{
  "dataset": "photos with spoken descriptions (Open Images, Localized Narratives)",
  "train_examples": 101725,
  "crop_scale_min": 1,
  "horizontal_flip": true,
  "translate": 0.06,
  "color_jitter": 0.2,
  "activation": "silu",
  "block": "bottleneck",
  "attention": false,
  "optimizer": "adamw",
  "beta1": 0.9,
  "steps": 9100,
  "lr_schedule": "linear",
  "weight_decay": 0.3
}
Rows from block 4, named by matrix and row number. Each number is 50 + 15 x the weight over its row's rms, rounded and kept within 0 to 99. All counts start at 0. After the name is the row's rms in percent of the matrix's.
# convs0: reduce pointwise conv (model.mid.0.convs.0.weight, 144x288x1x1), inputs 0-95
convs0.12 082:41 50 37 45 71 50 22 35 37 45 38 50 34 31 39 46 59 37 54 25 64 59 58 47 66 54 58 32 73 49 76 65 11 53 71 51 36 36 60 43 34 66 76 59 50 45 65 57 71 77 40 72 56 37 46 82 40 34 35 59 46 39 43 57 64 48 43 72 25 34 27 34 37 58 67 29 48 39 24 36 51 63 61 37 42 49 52 32 41 48 37 51 57 55 58 11
convs0.13 083:49 60 11 36 60 44 74 40 50 45 58 48 42 43 38 47 57 68 56 49 58 61 80 55 78 59 43 68 55 72 42 61 66 36 43 42 67 45 64 50 66 57 39 55 54 51 57 54 42 74 82 75 62 21 60 38 56 48 38 57 57 59 50 66 45 48 40 59 81 41 87 48 59 50 41 78 47 50 01 57 52 71 84 49 53 66 25 59 46 62 46 22 68 45 49 36
convs0.14 107:33 44 61 51 32 59 40 65 82 36 42 32 45 32 69 54 63 19 43 99 56 54 52 35 43 44 58 64 55 40 44 46 52 63 59 45 39 46 32 28 26 37 31 58 45 53 50 39 54 59 58 36 49 42 67 38 25 68 59 28 53 69 50 66 56 51 45 52 59 66 28 65 57 52 52 55 64 56 85 29 74 38 33 78 34 35 68 29 49 85 39 41 73 50 32 40
convs0.15 108:47 45 68 76 76 51 66 62 62 36 44 45 48 26 35 51 91 39 44 26 32 64 43 30 63 37 54 35 66 37 44 75 17 61 47 45 63 40 46 47 37 43 57 85 61 51 65 53 45 44 55 51 45 41 46 49 49 51 66 40 45 48 39 44 72 89 48 72 53 24 44 28 50 43 36 53 41 47 77 41 77 51 38 42 38 46 43 59 59 80 55 29 51 44 38 28
convs0.16 107:36 87 56 61 60 50 57 40 62 25 42 46 60 69 66 63 35 87 39 44 52 61 49 58 28 70 76 52 50 71 43 67 71 51 78 51 25 38 70 32 44 85 76 35 40 46 49 54 51 35 45 46 98 42 61 46 54 32 39 79 39 60 66 47 23 50 40 28 30 49 50 95 61 60 28 38 41 41 38 93 34 49 67 47 53 72 53 28 26 36 51 26 56 53 36 61
convs0.17 093:47 44 24 54 46 41 43 58 49 38 48 46 45 41 52 49 62 44 59 56 57 48 51 32 52 42 39 52 43 61 31 51 51 54 86 49 52 38 54 33 44 52 39 51 55 48 48 47 36 49 60 51 51 28 50 40 52 33 44 51 52 55 41 56 57 57 50 53 48 37 47 49 49 46 94 54 59 46 00 36 76 75 92 44 32 48 53 49 38 44 49 48 52 54 96 22
convs0.18 099:65 45 26 52 41 50 77 37 48 41 47 52 59 67 45 40 65 60 49 65 58 59 79 56 60 55 51 50 34 55 51 50 88 36 34 57 95 50 66 77 51 41 42 45 54 62 46 39 39 64 64 77 47 17 70 35 53 48 40 58 49 53 40 54 35 57 40 51 75 47 76 52 58 51 45 56 56 54 17 66 53 75 71 57 71 63 20 38 44 49 51 29 51 49 47 58
convs0.19 109:51 35 37 28 43 56 46 39 48 45 34 59 68 54 51 31 63 47 44 63 48 42 37 49 76 53 54 29 61 61 61 55 65 32 43 54 89 58 68 76 44 50 54 54 44 56 44 46 31 81 51 91 51 36 34 43 30 51 53 39 63 40 34 51 62 54 44 41 45 54 55 44 30 47 43 50 61 47 29 54 47 35 43 60 34 40 39 38 50 64 40 35 47 58 50 46
convs0.20 094:43 65 32 61 61 51 87 44 49 48 53 65 34 31 19 51 60 52 87 38 54 92 50 55 57 78 41 76 57 61 46 53 47 41 48 75 60 46 43 75 91 61 37 63 57 56 48 45 60 55 57 22 49 27 31 41 87 36 39 48 47 60 49 30 66 60 48 58 55 49 55 68 44 51 43 58 50 34 45 39 44 59 55 39 42 38 39 81 28 41 65 30 59 35 52 30
convs0.21 088:32 38 21 54 27 42 34 49 54 33 42 42 49 27 36 60 52 39 57 49 45 49 46 18 43 33 19 49 41 49 29 48 54 40 68 51 56 26 38 45 32 59 35 44 64 46 43 31 32 41 49 51 45 26 39 39 39 28 39 51 40 54 43 46 64 43 45 48 40 22 54 42 26 47 76 41 51 48 00 28 54 76 99 39 53 39 31 41 33 45 53 37 34 50 83 29
convs0.22 092:45 51 29 41 65 34 87 39 57 38 67 62 34 35 45 70 66 37 68 66 67 54 55 62 71 68 64 85 52 43 57 46 53 48 48 73 68 62 37 71 81 53 58 61 55 63 60 55 56 67 51 29 39 26 53 41 83 51 23 25 69 70 57 77 48 46 56 52 68 82 45 37 59 53 38 89 43 65 50 40 41 63 60 58 27 58 38 65 68 70 40 39 72 35 51 42
convs0.23 092:36 41 31 56 37 44 39 47 48 47 44 42 51 28 43 48 61 44 55 53 55 50 49 17 44 40 28 45 43 54 30 43 58 39 78 45 47 38 49 33 38 54 29 49 58 50 48 31 34 45 54 50 50 21 41 34 35 23 48 49 41 54 37 45 70 45 43 60 41 27 51 44 39 50 77 39 59 42 00 28 63 70 90 41 48 39 35 43 34 50 37 51 42 39 93 27
convs0.24 111:66 35 50 73 48 72 69 51 53 56 51 75 43 65 35 72 47 55 54 47 34 56 46 38 54 44 20 31 45 30 51 50 69 56 64 71 88 54 33 91 37 77 33 30 48 63 46 31 49 33 44 62 46 51 39 44 55 52 34 31 45 42 47 42 54 51 50 33 13 53 41 33 64 48 53 58 50 54 48 34 40 79 29 47 85 47 43 66 57 49 08 63 47 24 42 21
convs0.25 107:60 35 55 31 26 23 52 57 64 35 34 60 54 55 79 16 51 69 46 81 56 32 44 38 33 46 46 58 60 53 81 43 51 40 53 33 54 46 48 38 54 46 32 45 46 41 47 46 32 28 16 17 26 50 65 45 65 71 53 45 59 65 60 31 29 34 44 49 38 44 43 59 63 43 33 30 64 51 54 42 47 21 48 62 43 51 52 21 31 43 57 45 31 69 45 99
convs0.26 097:44 25 60 42 69 42 39 48 74 45 37 41 68 23 42 61 56 24 39 31 32 37 36 60 60 43 59 43 61 54 35 74 67 55 65 48 57 42 60 39 31 44 51 53 36 48 37 47 56 52 29 63 57 51 48 56 33 51 45 38 74 37 50 68 38 43 28 32 36 38 56 24 46 43 70 18 53 53 61 24 52 49 51 97 35 49 46 21 61 47 53 45 41 61 65 34
convs0.27 112:59 49 19 56 25 49 46 47 46 68 52 42 51 58 53 54 37 35 46 38 32 29 31 32 46 47 25 53 35 52 42 20 45 57 49 37 35 51 47 31 31 45 16 44 52 44 26 44 00 41 41 49 42 61 53 47 63 45 43 63 38 40 55 35 47 55 58 44 56 13 53 35 53 50 61 49 66 49 00 39 50 32 64 46 49 69 68 58 66 44 60 77 06 53 72 46
convs0.28 087:42 43 24 57 32 42 33 54 52 41 42 41 43 27 45 49 64 42 61 52 58 56 51 24 47 44 28 49 42 53 30 46 65 51 81 50 57 40 46 34 40 55 33 51 60 52 45 34 40 49 54 56 47 14 43 38 38 21 47 53 39 57 39 50 64 47 48 58 48 25 54 46 39 46 82 37 53 41 00 28 64 76 86 42 44 38 38 38 36 43 46 48 49 44 90 12
convs0.29 098:42 52 24 21 71 32 61 42 40 35 62 53 29 42 41 64 64 54 55 56 68 44 55 57 99 55 75 78 57 74 53 61 50 42 60 74 67 53 55 49 74 66 64 55 50 56 79 62 56 80 70 44 71 40 55 47 56 58 27 46 62 60 54 82 56 45 63 45 64 75 55 47 57 50 30 99 38 50 41 38 48 48 55 48 26 60 46 56 62 79 49 26 77 39 41 22
convs0.30 091:39 29 18 52 21 48 41 51 43 52 51 48 63 40 44 59 51 41 47 40 35 28 40 14 47 25 27 50 30 55 36 24 57 45 56 40 42 48 47 44 28 52 24 42 62 55 43 28 22 44 45 56 32 41 51 35 41 40 34 44 37 49 46 33 52 47 48 39 50 19 58 34 33 45 72 40 62 53 00 31 54 45 69 40 58 49 46 57 47 47 48 65 22 56 76 46
convs0.31 085:40 45 36 55 39 47 21 52 49 45 37 45 37 19 44 41 61 38 47 46 46 53 55 36 39 45 24 42 51 45 39 50 34 49 74 42 43 31 38 27 36 60 29 54 59 54 40 42 49 42 52 59 48 23 43 48 19 27 47 53 31 55 31 45 63 51 40 57 43 23 46 50 38 50 72 37 53 40 11 29 62 79 84 41 42 43 46 44 31 42 34 41 47 45 70 06
convs0.32 114:36 59 26 42 47 43 39 24 48 28 41 39 35 31 60 31 73 47 59 64 60 51 47 80 58 65 56 58 30 61 35 19 87 38 47 65 65 48 57 39 69 37 36 47 43 40 59 52 49 77 42 35 56 40 56 36 34 51 22 41 38 70 43 48 51 56 58 43 50 50 59 69 61 71 13 79 58 32 12 49 34 24 51 62 23 41 54 35 29 46 43 21 75 32 49 43
convs0.33 085:43 37 44 41 73 60 25 44 47 43 52 41 12 33 35 65 51 23 50 41 56 57 49 54 61 45 50 42 59 35 52 45 23 50 61 64 48 28 46 63 38 78 66 48 51 58 47 50 76 56 45 64 44 40 38 71 35 32 30 64 41 42 44 52 45 47 42 33 28 36 37 34 51 48 68 25 37 41 45 32 49 60 41 40 51 45 27 35 46 36 42 44 55 55 52 13
convs0.34 120:32 54 59 45 46 36 56 98 64 51 67 65 38 54 69 75 49 47 43 65 40 72 40 45 41 08 69 79 57 55 51 33 50 43 39 51 40 22 49 63 59 75 63 55 73 60 62 50 61 67 40 33 44 36 67 33 36 35 66 32 56 37 38 58 42 60 83 57 51 60 50 53 37 46 43 76 56 62 74 44 49 39 33 67 30 36 29 58 54 43 90 27 69 63 38 70
convs0.35 104:54 63 57 58 46 46 30 68 67 45 46 64 62 63 71 56 45 54 57 55 52 39 32 47 21 68 66 53 56 49 65 61 45 59 69 54 24 40 56 32 32 60 63 53 53 49 62 55 43 50 36 10 63 73 51 39 59 56 68 56 53 44 55 56 56 52 64 43 38 58 31 76 54 57 29 60 52 46 63 59 38 57 60 47 20 64 88 46 36 40 59 61 70 70 61 55
convs0.36 095:40 37 29 40 34 69 22 36 43 41 56 53 32 27 51 57 45 50 40 22 36 53 36 38 22 49 30 40 45 61 58 41 32 49 44 50 50 40 37 76 29 60 58 40 50 46 61 36 37 47 32 60 52 47 47 56 41 25 20 47 37 48 61 45 42 43 50 53 36 07 40 37 27 39 61 21 48 60 00 33 41 56 30 40 83 47 42 45 57 48 37 65 31 45 40 32
convs0.37 096:64 34 26 58 44 60 76 45 48 45 46 65 60 67 50 33 66 60 49 58 40 54 76 50 79 47 42 32 35 45 50 56 91 39 38 57 99 50 55 81 47 43 31 41 58 66 48 33 28 73 58 99 37 29 55 30 51 51 50 40 51 43 36 52 48 64 45 53 73 42 79 43 59 50 51 52 58 53 24 60 55 63 66 56 62 63 25 46 58 41 45 40 38 42 49 55
convs0.38 094:67 18 40 59 47 56 48 54 49 35 38 61 63 43 55 29 47 48 52 55 41 55 77 49 99 44 30 40 47 53 44 56 68 34 37 38 66 42 54 56 42 38 14 34 54 56 60 51 40 53 77 99 41 40 59 40 43 61 53 56 51 50 31 61 53 55 51 41 68 49 79 35 65 54 45 46 54 48 28 49 57 60 66 56 73 64 05 41 49 45 56 32 35 51 56 55
convs0.39 105:56 47 46 46 55 44 62 41 63 50 58 55 36 57 40 96 45 31 61 61 39 38 63 44 34 45 53 46 36 06 58 49 46 50 49 68 93 45 28 87 63 42 80 35 46 53 29 42 61 19 54 42 30 46 38 48 70 32 12 31 50 67 43 56 41 47 43 19 39 78 25 20 59 46 35 41 34 66 66 39 36 88 43 34 46 55 27 46 79 43 36 41 42 33 41 35
convs0.40 102:63 55 57 51 32 38 38 74 71 39 31 57 50 59 37 36 49 75 57 46 37 46 50 42 25 48 37 70 44 36 85 52 50 43 48 62 41 34 51 41 64 59 44 66 61 41 41 52 43 27 34 19 39 39 54 39 57 48 51 59 41 42 29 45 43 48 48 60 24 38 53 78 62 59 25 55 61 44 55 51 31 48 60 32 33 54 53 49 20 43 78 45 61 71 51 76
convs0.41 095:35 20 27 55 25 58 40 36 39 46 46 45 62 37 41 54 58 50 43 41 42 41 44 18 46 28 29 42 40 47 32 38 61 32 49 40 52 42 39 50 20 53 36 28 66 59 52 36 35 51 52 69 43 32 41 36 38 35 40 43 35 50 39 27 53 31 41 45 45 17 64 28 39 48 78 31 61 53 00 37 50 56 65 25 70 36 19 40 41 55 38 55 26 49 65 49
convs0.42 102:65 48 58 78 58 42 91 35 65 39 37 28 70 50 30 54 85 56 46 46 56 63 55 44 32 46 54 37 43 19 55 78 73 65 52 50 80 52 47 58 31 40 56 79 56 48 61 49 23 53 36 61 41 40 50 37 57 37 49 56 54 54 34 41 36 75 36 71 65 31 74 32 50 57 40 40 55 52 55 52 66 79 73 49 57 45 19 41 42 68 49 31 43 64 48 66
convs0.43 099:33 65 33 50 49 42 54 34 47 35 54 44 61 44 60 44 51 83 53 33 55 36 39 56 38 58 99 48 52 80 54 39 93 45 64 54 43 42 85 35 54 49 64 41 37 45 56 47 47 38 34 39 64 45 55 29 36 53 32 47 31 54 42 46 47 46 39 45 35 39 65 67 62 60 31 60 49 41 00 85 35 27 55 58 22 46 62 32 27 38 37 28 61 58 52 69
convs0.44 093:51 41 80 81 46 60 39 51 47 48 35 46 49 50 45 54 35 30 58 99 47 48 50 42 29 49 33 22 51 12 45 42 32 47 50 51 58 46 44 73 35 43 21 43 39 46 43 40 60 25 78 30 39 23 52 58 55 42 61 50 44 64 43 52 52 54 39 54 57 69 19 52 83 57 52 36 53 50 78 48 48 60 29 41 61 42 45 31 38 71 49 44 48 39 37 54
convs0.45 089:37 41 27 56 33 47 40 52 51 42 43 47 41 30 37 52 58 45 62 52 50 53 48 14 46 37 31 48 44 53 30 48 53 44 81 50 58 34 46 41 35 53 38 51 60 51 44 35 36 47 57 49 42 08 37 36 42 27 40 48 44 58 39 49 69 49 42 52 42 30 50 40 44 49 80 43 54 45 00 26 66 72 85 40 46 30 34 45 34 49 45 45 46 45 86 27