Weights of a small image super-resolution model: 4.59M parameters.
Rows from block 4, named by matrix and row number. Rows with one number belong to one channel. Each number is 128 + 32 x the weight over its row's rms, rounded and kept within 0 to 255. All counts start at 0. Numbers have three digits each. After the name is the row's rms in percent of the matrix's.
# convs1: 3x3 conv (model.mid.0.convs.1.weight, 144x144x3x3), inputs 21-27, a 3x3 kernel for each
# convs2: expand pointwise conv (model.mid.0.convs.2.weight, 288x144x1x1, transposed), outputs 174-231
convs1.76 110:131127133140131125122120126131071111113137176111128078132128130135127122126123120113131147088138172185212171127173060255155000175150049170157120084115105141114074058065116104101145083111095
convs1.77 101:127135139145139133127132121148163131210136117109129123131141143142145135129140123099134093110141106115147069179127171130126153188169181171144139084129165094177255139127138162139124144130127
convs1.78 097:127129124127134130126125119088059090114091122115089104112113097113127120114120119083114068078117074055107070157154154145157119139153149060100058115135116069082039161148163145145152153139149
convs1.79 055:169159171186183182189188168100119081105109108073074072159161164167167160170173152126117125129129138125133130066069080085103104092113097144141141133146136131136122159183175190208187203192162
convs1.80 102:150141125137098092142111094145119075133159155127126158129125127119113111120121116190118207186083164206105177103128150154199172144161161139131111119099094118106116160111153163088113185132122
convs1.81 075:155153144143151157145147146089089085104105096071079098159162158142156157160161157120106144096105134054095126137099135134107138108110175158162148162148140153136100137150150133147155141146144
convs1.82 110:109106124125097117121090111121100116116028073059087062115121121122109123125112124123134105111118112122125099134133127090095146131146131149136142150158129057118204112119125136157128143146127
convs1.83 092:200186190183167179194183189108114106117110106101116107196194197181175181191182185122105128135112122157119124097117105127135132105117108169169171156162157157156149166170164163162161170163162
convs1.84 092:173141145140125140147135149077127101090086046115114077153141149138133148151146160137150131131159125116123112099101104098080137113131099190147155116125153137161184152174144133163150126130137
convs1.85 113:160109152152105142147127149083153095065110084080098068147125156155131155169145166157143118150156111166172128124133147100079144141139157177108170124115137101093117115137123142178168110147161
convs1.86 099:144134141142129130153130142125135095103090073088043036141133140139123139145131148191160152204152162193143160072111131113118156160164122155149172061112136088123149147169124150162114126128103
convs1.87 066:132139141154133134159144136133150144142156147124141132151164162156158156168164150129121143132127160131133147083096084112117099071088088129126126110122107136144125184189174193186193193177182
convs1.88 118:136094145139124136139144133170253193079169121113083095134120154138130145143138136151175150119142105117121107110114099087077092132117083103129127135101114095082148129150148117120143141143140
convs1.89 080:147133140136135153146135163115134099125115111124148133135135133140137145140134143128124126108123118112127145129176134188237147145190110136145183121110091113114106157137131145126135142108137
convs1.90 050:166175174184183184185186178105114092110102107087102084168183184174178175175182173124104114127118132125134116067089088088113104072112096152163159150152134120136112140166163158173169165160160
convs1.91 086:135141139146149145134137127110125095148113101073111101143150148149152155141144135095115101086123098036096078162106178088084180160135208158129124147140132155167161135139150142156158141142142
convs1.92 088:140128140137134142146131157128112099158076110149148133134134138142147147144131142161138128103122121125142149132185124193235165148192116145134172120104085109115121154137118153142130156122129
convs1.93 106:141121120123118122127113124067083069077070053062058046135116125124119126137123138167171166153171136114154138113129163130114171160152170157128131103132137091123117148160159140168166136136149
convs1.94 091:136140150129142149152140149091065042131090077123079083131145154130144150147141162145115124186099170228133167113134142151150114113135100152158188103118119107098066119154131116150141120140134
convs1.95 100:140183200097113151096102144148139151132178162189144163137155161112129139121126134146150144128138133156132135120114110151135119136129098129141132109112120108112120058114110022077095002068060
convs1.96 088:149138149138142154159147153093114087086099095095066098148148173147152166163159163160127161191137188190161189092123125144108125120102126184158194113135128117123111117138132122144147126137134
convs1.97 145:131147158135123126145096099096093098126099104137122197140148145143146124140117109138138154116103143139135203146124103133094110156110156144145156131150152089131119107115126102112137117129136
convs1.98 051:161164162164161169162166163044066074059056083015045055163166156167160158173165151112098121133109133116131121058084054108124079097120082153153156137132133124131109150171153166176165170155151
convs1.99 075:181174182166160183190181206087088108104091127079086119166166173163162173183175181128106137130113156138110138100113069103122088037080062161175171142150153150162145142162160155167173162166160
convs1.100 117:135128129116144137111142131110100096110085114160178083134129140121135131111135131138121114150146134154185148048088099118090085071084058148151196104085090166101105083110089084116126039100099
convs1.101 112:125133123120124110126115097090091086135099124130155197130130119126131118126125111099100154083113152080123179142128115140077100159104139134120136113138129104145116130117138126135136123148144
convs1.102 063:121131148144151167159154146037069050100099058051101064130138144142147159155151143110125130091117142091121118143131161135111146151118139155120130170150119136157140110147162139159178148151149
convs1.103 086:114123116114120107118113102112098126093089148086120132114114114119116118119124131090099106094110093039086095162141157141143135147173171133147130105100145119117128152153147147165144145147134
convs1.104 126:117114111110107109104088095136111110108074101127115113128114122120114129123109127162136149145143156116152169092108097133063083120114106191150166102114117114112125108146117119164147103137124
convs1.105 066:141138156153139148166156154109129119130134129131139123155164161156156168159166160140120135131130150137136135066104080114152127069115096144133144123117117137151130183193174197191182191181173
convs1.106 152:137140130135141133129125124098110093109092088090072067131134141127124138140123138139139153147141151167144148122144095150130091140161124075102071089122092059080050212166213190151186224175210
convs1.107 073:183172183159150159186185180078094083081067076051066083156164170151150164163161166133121127140119145128120132092103076129139115080106070151154157141146139143159142139165139154157142162161144
convs1.108 124:108126149090126122131140146166125139147123158153103136125132147115133124137140142246105135206062130181062124120126184117151237106151190132121159156102071128128145092124117108125098129162131
convs1.109 066:163157157155154161158148148071106092109098084045083072168168163168156165169166160121121125120123123069114087120109141093101145114128142169156154162158149133147139153162157152159160150154147
convs1.110 095:135130126135132131131126129111087114154084096203102073109105107115116125120112124093095083120119079131130092148160125118149108135161109061114078094125093050090054144137154142138142148141143
convs1.111 070:150148146143139152157145142091096086085086102089044055140141152138139154154146154152094161159096167179130150097138074228160103136164134137149155090122107089096062132151139135151155130132135
convs1.112 106:121118114121111114116094106105131096097082070123170101121113116122111120119106126157183150109173139100150120089089091133083105130175100198139151110103119106099138132151146141157147121126130
convs1.113 132:147117119141127124122121120135154125112061133163161155139127124137127117127115111094134142095181165124131131090131071107169089082119057078079069095129129099092056112105097127097121122107142
convs1.114 062:144145158157150155170163160126127113135125135126133140148161163152166162164170170129138153122141180127132157069096067097115097055092078134133138116134115133135114159164153164163173170162172
convs1.115 083:144121142134136143136136155132115109160068140123132174139133136136147150134131148170096126132102128162121159128192151172237170142217133147103139143124081133122115149132119140134117134128132
convs1.116 106:132146117144109123152089142135091128145107134133151171132134121146131135139122143142150160141140169147134161113099091107095081106127123160166173086092131097119136155182158149161127142127103
convs1.117 059:168161156162159166169159152114132076121114084059080047158156160156151148163157152103110114117118115116128099093109111076117109101127092124133106123135117074105076139135145148140143163142136
convs1.118 054:183178190184175189192194187082096088105095098076087066167171170154157160162168161121104119122120130108120116091101095106119105091110098150150142141135128130133112146175157156176182176179166
convs1.119 076:178172184186180190197206200111119105108108119089102114159169178163163176170178177135128132133128142120125131090102094106122109075104087165169169160159154174183166160181176189188189198197181
convs1.120 084:139140139147145135137142132105135131102103114055118094147149149147146145142149140127125113116147112074131088172118141105107152142145144160144135145141139112143190137136151146149148148148146
convs1.121 099:198179193178166184188177196109109105110102106098110109200200201188181197202194202130109131134112128170119130119126121126132130101109097160161166157155149158155149163167162163162163167161168
convs1.122 117:143123125128103107125121091111098118141049141184172132150134131140128119133139115087084065046035060077033023097075146094163139127178170119149131129120147141168086081099096102113095095122107
convs1.123 143:139134138089143148110141139127112123132168171135086099138137137107138131115135130178114127152086144108078139141145171167147184141141199108119157132112088172120087131140129070088126083125128
convs1.124 171:113112117115122117109100107079108074097088077082101081116115128111108123119105122135144171141158163152165156122150080154147087118149100076081078086105093053067064191140181186142171215179220
convs2.76 111:111068150081200147151130174135127167133134153125185131107100135143119090109108119063087124085115124133148126218168165090185093088102139107150120142163171084172120156156039161
convs2.77 106:145085133137017138036162138154112063166085038084113157089166140103138098134199153121111103094051147123160146070137085138101166117139155146145182079094198157143163104074145085
convs2.78 093:166137125138141154182085097162098145136171163110143127181120150096127142118172153114084119132078128123134114097103142123103142070119105080187088198100069098191121139170208114
convs2.79 044:157106145182054157053155090164147020112138072148152072116166181154159071161130174146144167065044128149179129057162156135166100129146160161131166079147108113123123126089090139
convs2.80 106:155171143123136129154126139129083147131128113099149091085069095135090114090142127110136151121112112155152101136101132073135132122102123126154178128121133085170111145148175113
convs2.81 076:125040124162075133120146054152150000104167098184104116154164191152124098172130169159140157131059153116140165050147128113132122107112148133151172069141067107138125120066137155
convs2.82 116:149095120150123151072172158140113083105137087138142146115130121128162111105122117142077121119142106159146149094130127223111165152165156142102159117083202241138097073146127138
convs2.83 109:162086162171068160086176112153155068122119078169130081106184183190163082190110171167151162111099130137173153085163157091170118142151171160120186086134095109122134112099086171
convs2.84 082:160068105130036140051166110136133039125154086161106136113143161127135077163107163127124141105088153121152190044161103127130129127143159121110156076127161172132153044080089158
convs2.85 101:160115085110088141119159109112110061141179141145124103120094133136084053150163153145113132161112183109161157103094107130108104101133154143118147080124132181140116068129057161
convs2.86 076:143117146107038133065150107118077047166142114142120108091118129163086074120143149151148163093086139160144135088130145105153098074161139154142152105129145128184199093107089126
convs2.87 059:149098157182112157091169121178164084118140074173112099102179189190171096180117182174129161088082140149171165092173140104157107139147178182126192081119116119102112129096068175
convs2.88 136:133112123177228145102147158128142104145087121144167073164181151125137121133076142167134113143158086126106124099119157158083096131186092138166136151122056136146125114123092126
convs2.89 115:136140155149114121106130115130111116206183150172199125169155137151141104091153122119132202143132175103178119108184133101142113141133139132092158144119115109180165101149147178
convs2.90 042:134091151183063163084137088155163037113149079152154087125177188155180061176142179157135161069084148169170157081162163130154097117150159150129176063157081123109107134091093157
convs2.91 088:077045138160058121064139083155146029120123069127126143122163164135154103171199160156107131125061159085174169050152080140080135090111140123139174070129099175110122122047160109
convs2.92 120:134133158148120132109129118131121122200172132184227135144149118155158111076156114120122201129140164120176119118177136118143120144143144139081171156113125111187144091156136173
convs2.93 103:193080108115061157065153088131089024126194118130107099141104146141090069104150132123121129108038140118168150062109112126122096091142142130136134102116159115162136084108124116
convs2.94 075:132150170117018161089134069112167091132175116134111088130103124130120075139121147158144185119102128138116100079141167075146080100115127139133139096114079039152098096155071154
convs2.95 081:112143159092154122156093165138137140152157154140103117106093110142125159071089100099164132107185101183122138142139107136126190195084126106084063116172172118117096160158090118
convs2.96 087:165100136134059146097153082099153023104167095161117067130130155168139057145084155178170167080079159125139143101148152088169087124145160149131153066135122093137129099104041178
convs2.97 155:150195117108114101149141090113138160124125147131079145127113112107144142132102118141170112123098231088107122159109113091198165197091139168147168057072198085116090115170129195
convs2.98 040:130099144187067143082137096142134025124138079160157085133144193153178076147141170165121173075050153155173113063172156118154115114135158149128171073145087093121141102090086154
convs2.99 048:145109154167072155110163083139165097130142078154113077095195183164151077168122203168147177119095151140175150123152138097182125124129171137102192073150091104095104131093071171
convs2.100 104:098107167116136134090145106117186072108135141177174116107044140120153000126077118125127201126120135156140146075186173147126093103122143113142127117131103189131111079127073180
convs2.101 118:175164128130151127138166121122149148112137148130099120137110129084144115164117148134137095144099219091147152139103135099212138181119144168187184115077204122115104069168128195
convs2.102 044:120068165151054114118162052134159000119179014149130113110163167180136077140124155170134171125095135126158156098148162113151103113106177156150178097133090101133075067093119158
convs2.103 085:172079132161131163119140147184091079127118132140120163128106163125142110165180149064077109132099157080133160089134112123139145112136125072156157126091119164117141119153186123
convs2.104 121:145084139122093139082163095139141039102170151170138150117111161155155053130105133111108176123121190104149170087158153117182103126134155104140171100112125131142115092136117199
convs2.105 067:152077150181086152095178098146168075134108075175141101100196183189165086176104186163131167111100117127168161108182147098165118120161181165115196074111106136106134119088089175
convs2.106 155:177135144106154166110124109149086126143167149086136073170116117102120110126165148113091130121116115133155127119093185077114069081158101122210113171095090074195130069207146113
convs2.107 058:136108162169065145081166084148168058138123087177126094080169178164162068184104180161149169102088146134167147082156134125167113130147177140098187070144115135081122113078065169
convs2.108 139:060221137147141125183148077108199139125164119096075102167117130107127186121128128192191186157215135115133108099103156107116083104153143117120111112103042094102086141150088146
convs2.109 066:145055137161029145025153085150139006096142081151169100138181174157157081178152171150126129111028127117166151032143135142110120103136147141154185086123091164137144106039154135
convs2.110 104:151191171118160148157056114139102212153162180099157121160125122088145153113172132129086130122128114153126101137092134112079142096124076124143081209111098124181122148228186119
convs2.111 054:173093124120119174113141074156116078124171093134145074149145145160123079137107177132119149098095154150144143130143168078160081110128154127157138095135095048178125102152051178
convs2.112 107:161055138130122170087190145165127075117191111156143149119142146148138109143137125102098114125118131098159191108149150140187117119160151126124170124113166168161103071128119161
convs2.113 165:130123157136172132129139153124192149114146166165150100173175156137211162195092150166155167160219094178143192120158176117163187189158112168111156129119108156151162117180119153
convs2.114 058:152045145158079152091178127159147054148123050173129111078179169179162062169108176169147155094113140136180184123169166098152121140144170156146184077099134131110125116100073178
convs2.115 101:110151184143134119108134116135134126178159141153234131119129116148189104083158118117124202127138156101180124116175125105116096134146145139103200134110103152187130102139140179
convs2.116 125:194158149144066156131131114119082147084141144137075186125126123112104162139160119104097148109119195084128118108124115070205147080093135116152171113086149075164126071168175147
convs2.117 054:161111151171063169071146085140137057111149069149176073153153167132174071159169160150121158083046113159163125064134167105148129089142131152170163146117079112184117090102137126
convs2.118 039:137099152191083149091134085162140058120143084166154100136184199146192080183138180139141186071088137143184132076143167131154118126127173149127181081162091113119136134104128147
convs2.119 070:136099160182077149086164109152166063133122074176116096093191188180156084173125188175151166107089122131176167097171139109158117137137170156092200097139103120098116133073077172
convs2.120 082:123017137167084129076136125162128012109111072145154138132179162131165075158166155139122103102063095099174184069148116160098151112135139119151168076111125222138136106040147114
convs2.121 116:149103163171089156097192112156164070131107080171120090116188181195173096184109172173145176122116123144160152103165161091169113140155174163113192094137086115120141122111092174
convs2.122 104:103155108118209151202132145125147184095167151119106146099119126112184214141150154101124113170209147096129151135120092121132158172092120129024156149176133147067040154161117113
convs2.123 150:039138157130160117158139082129162108141112137107105103168101140097110114130117138127164158150121155114145110096123146115085088097123134071159090128150041075074103141113106136
convs2.124 168:166134163136153166110167128155117123135169151094124072167151137128147117165149164137100132143150117139169163124111189080133072110185126147200142170098080096176143068196141140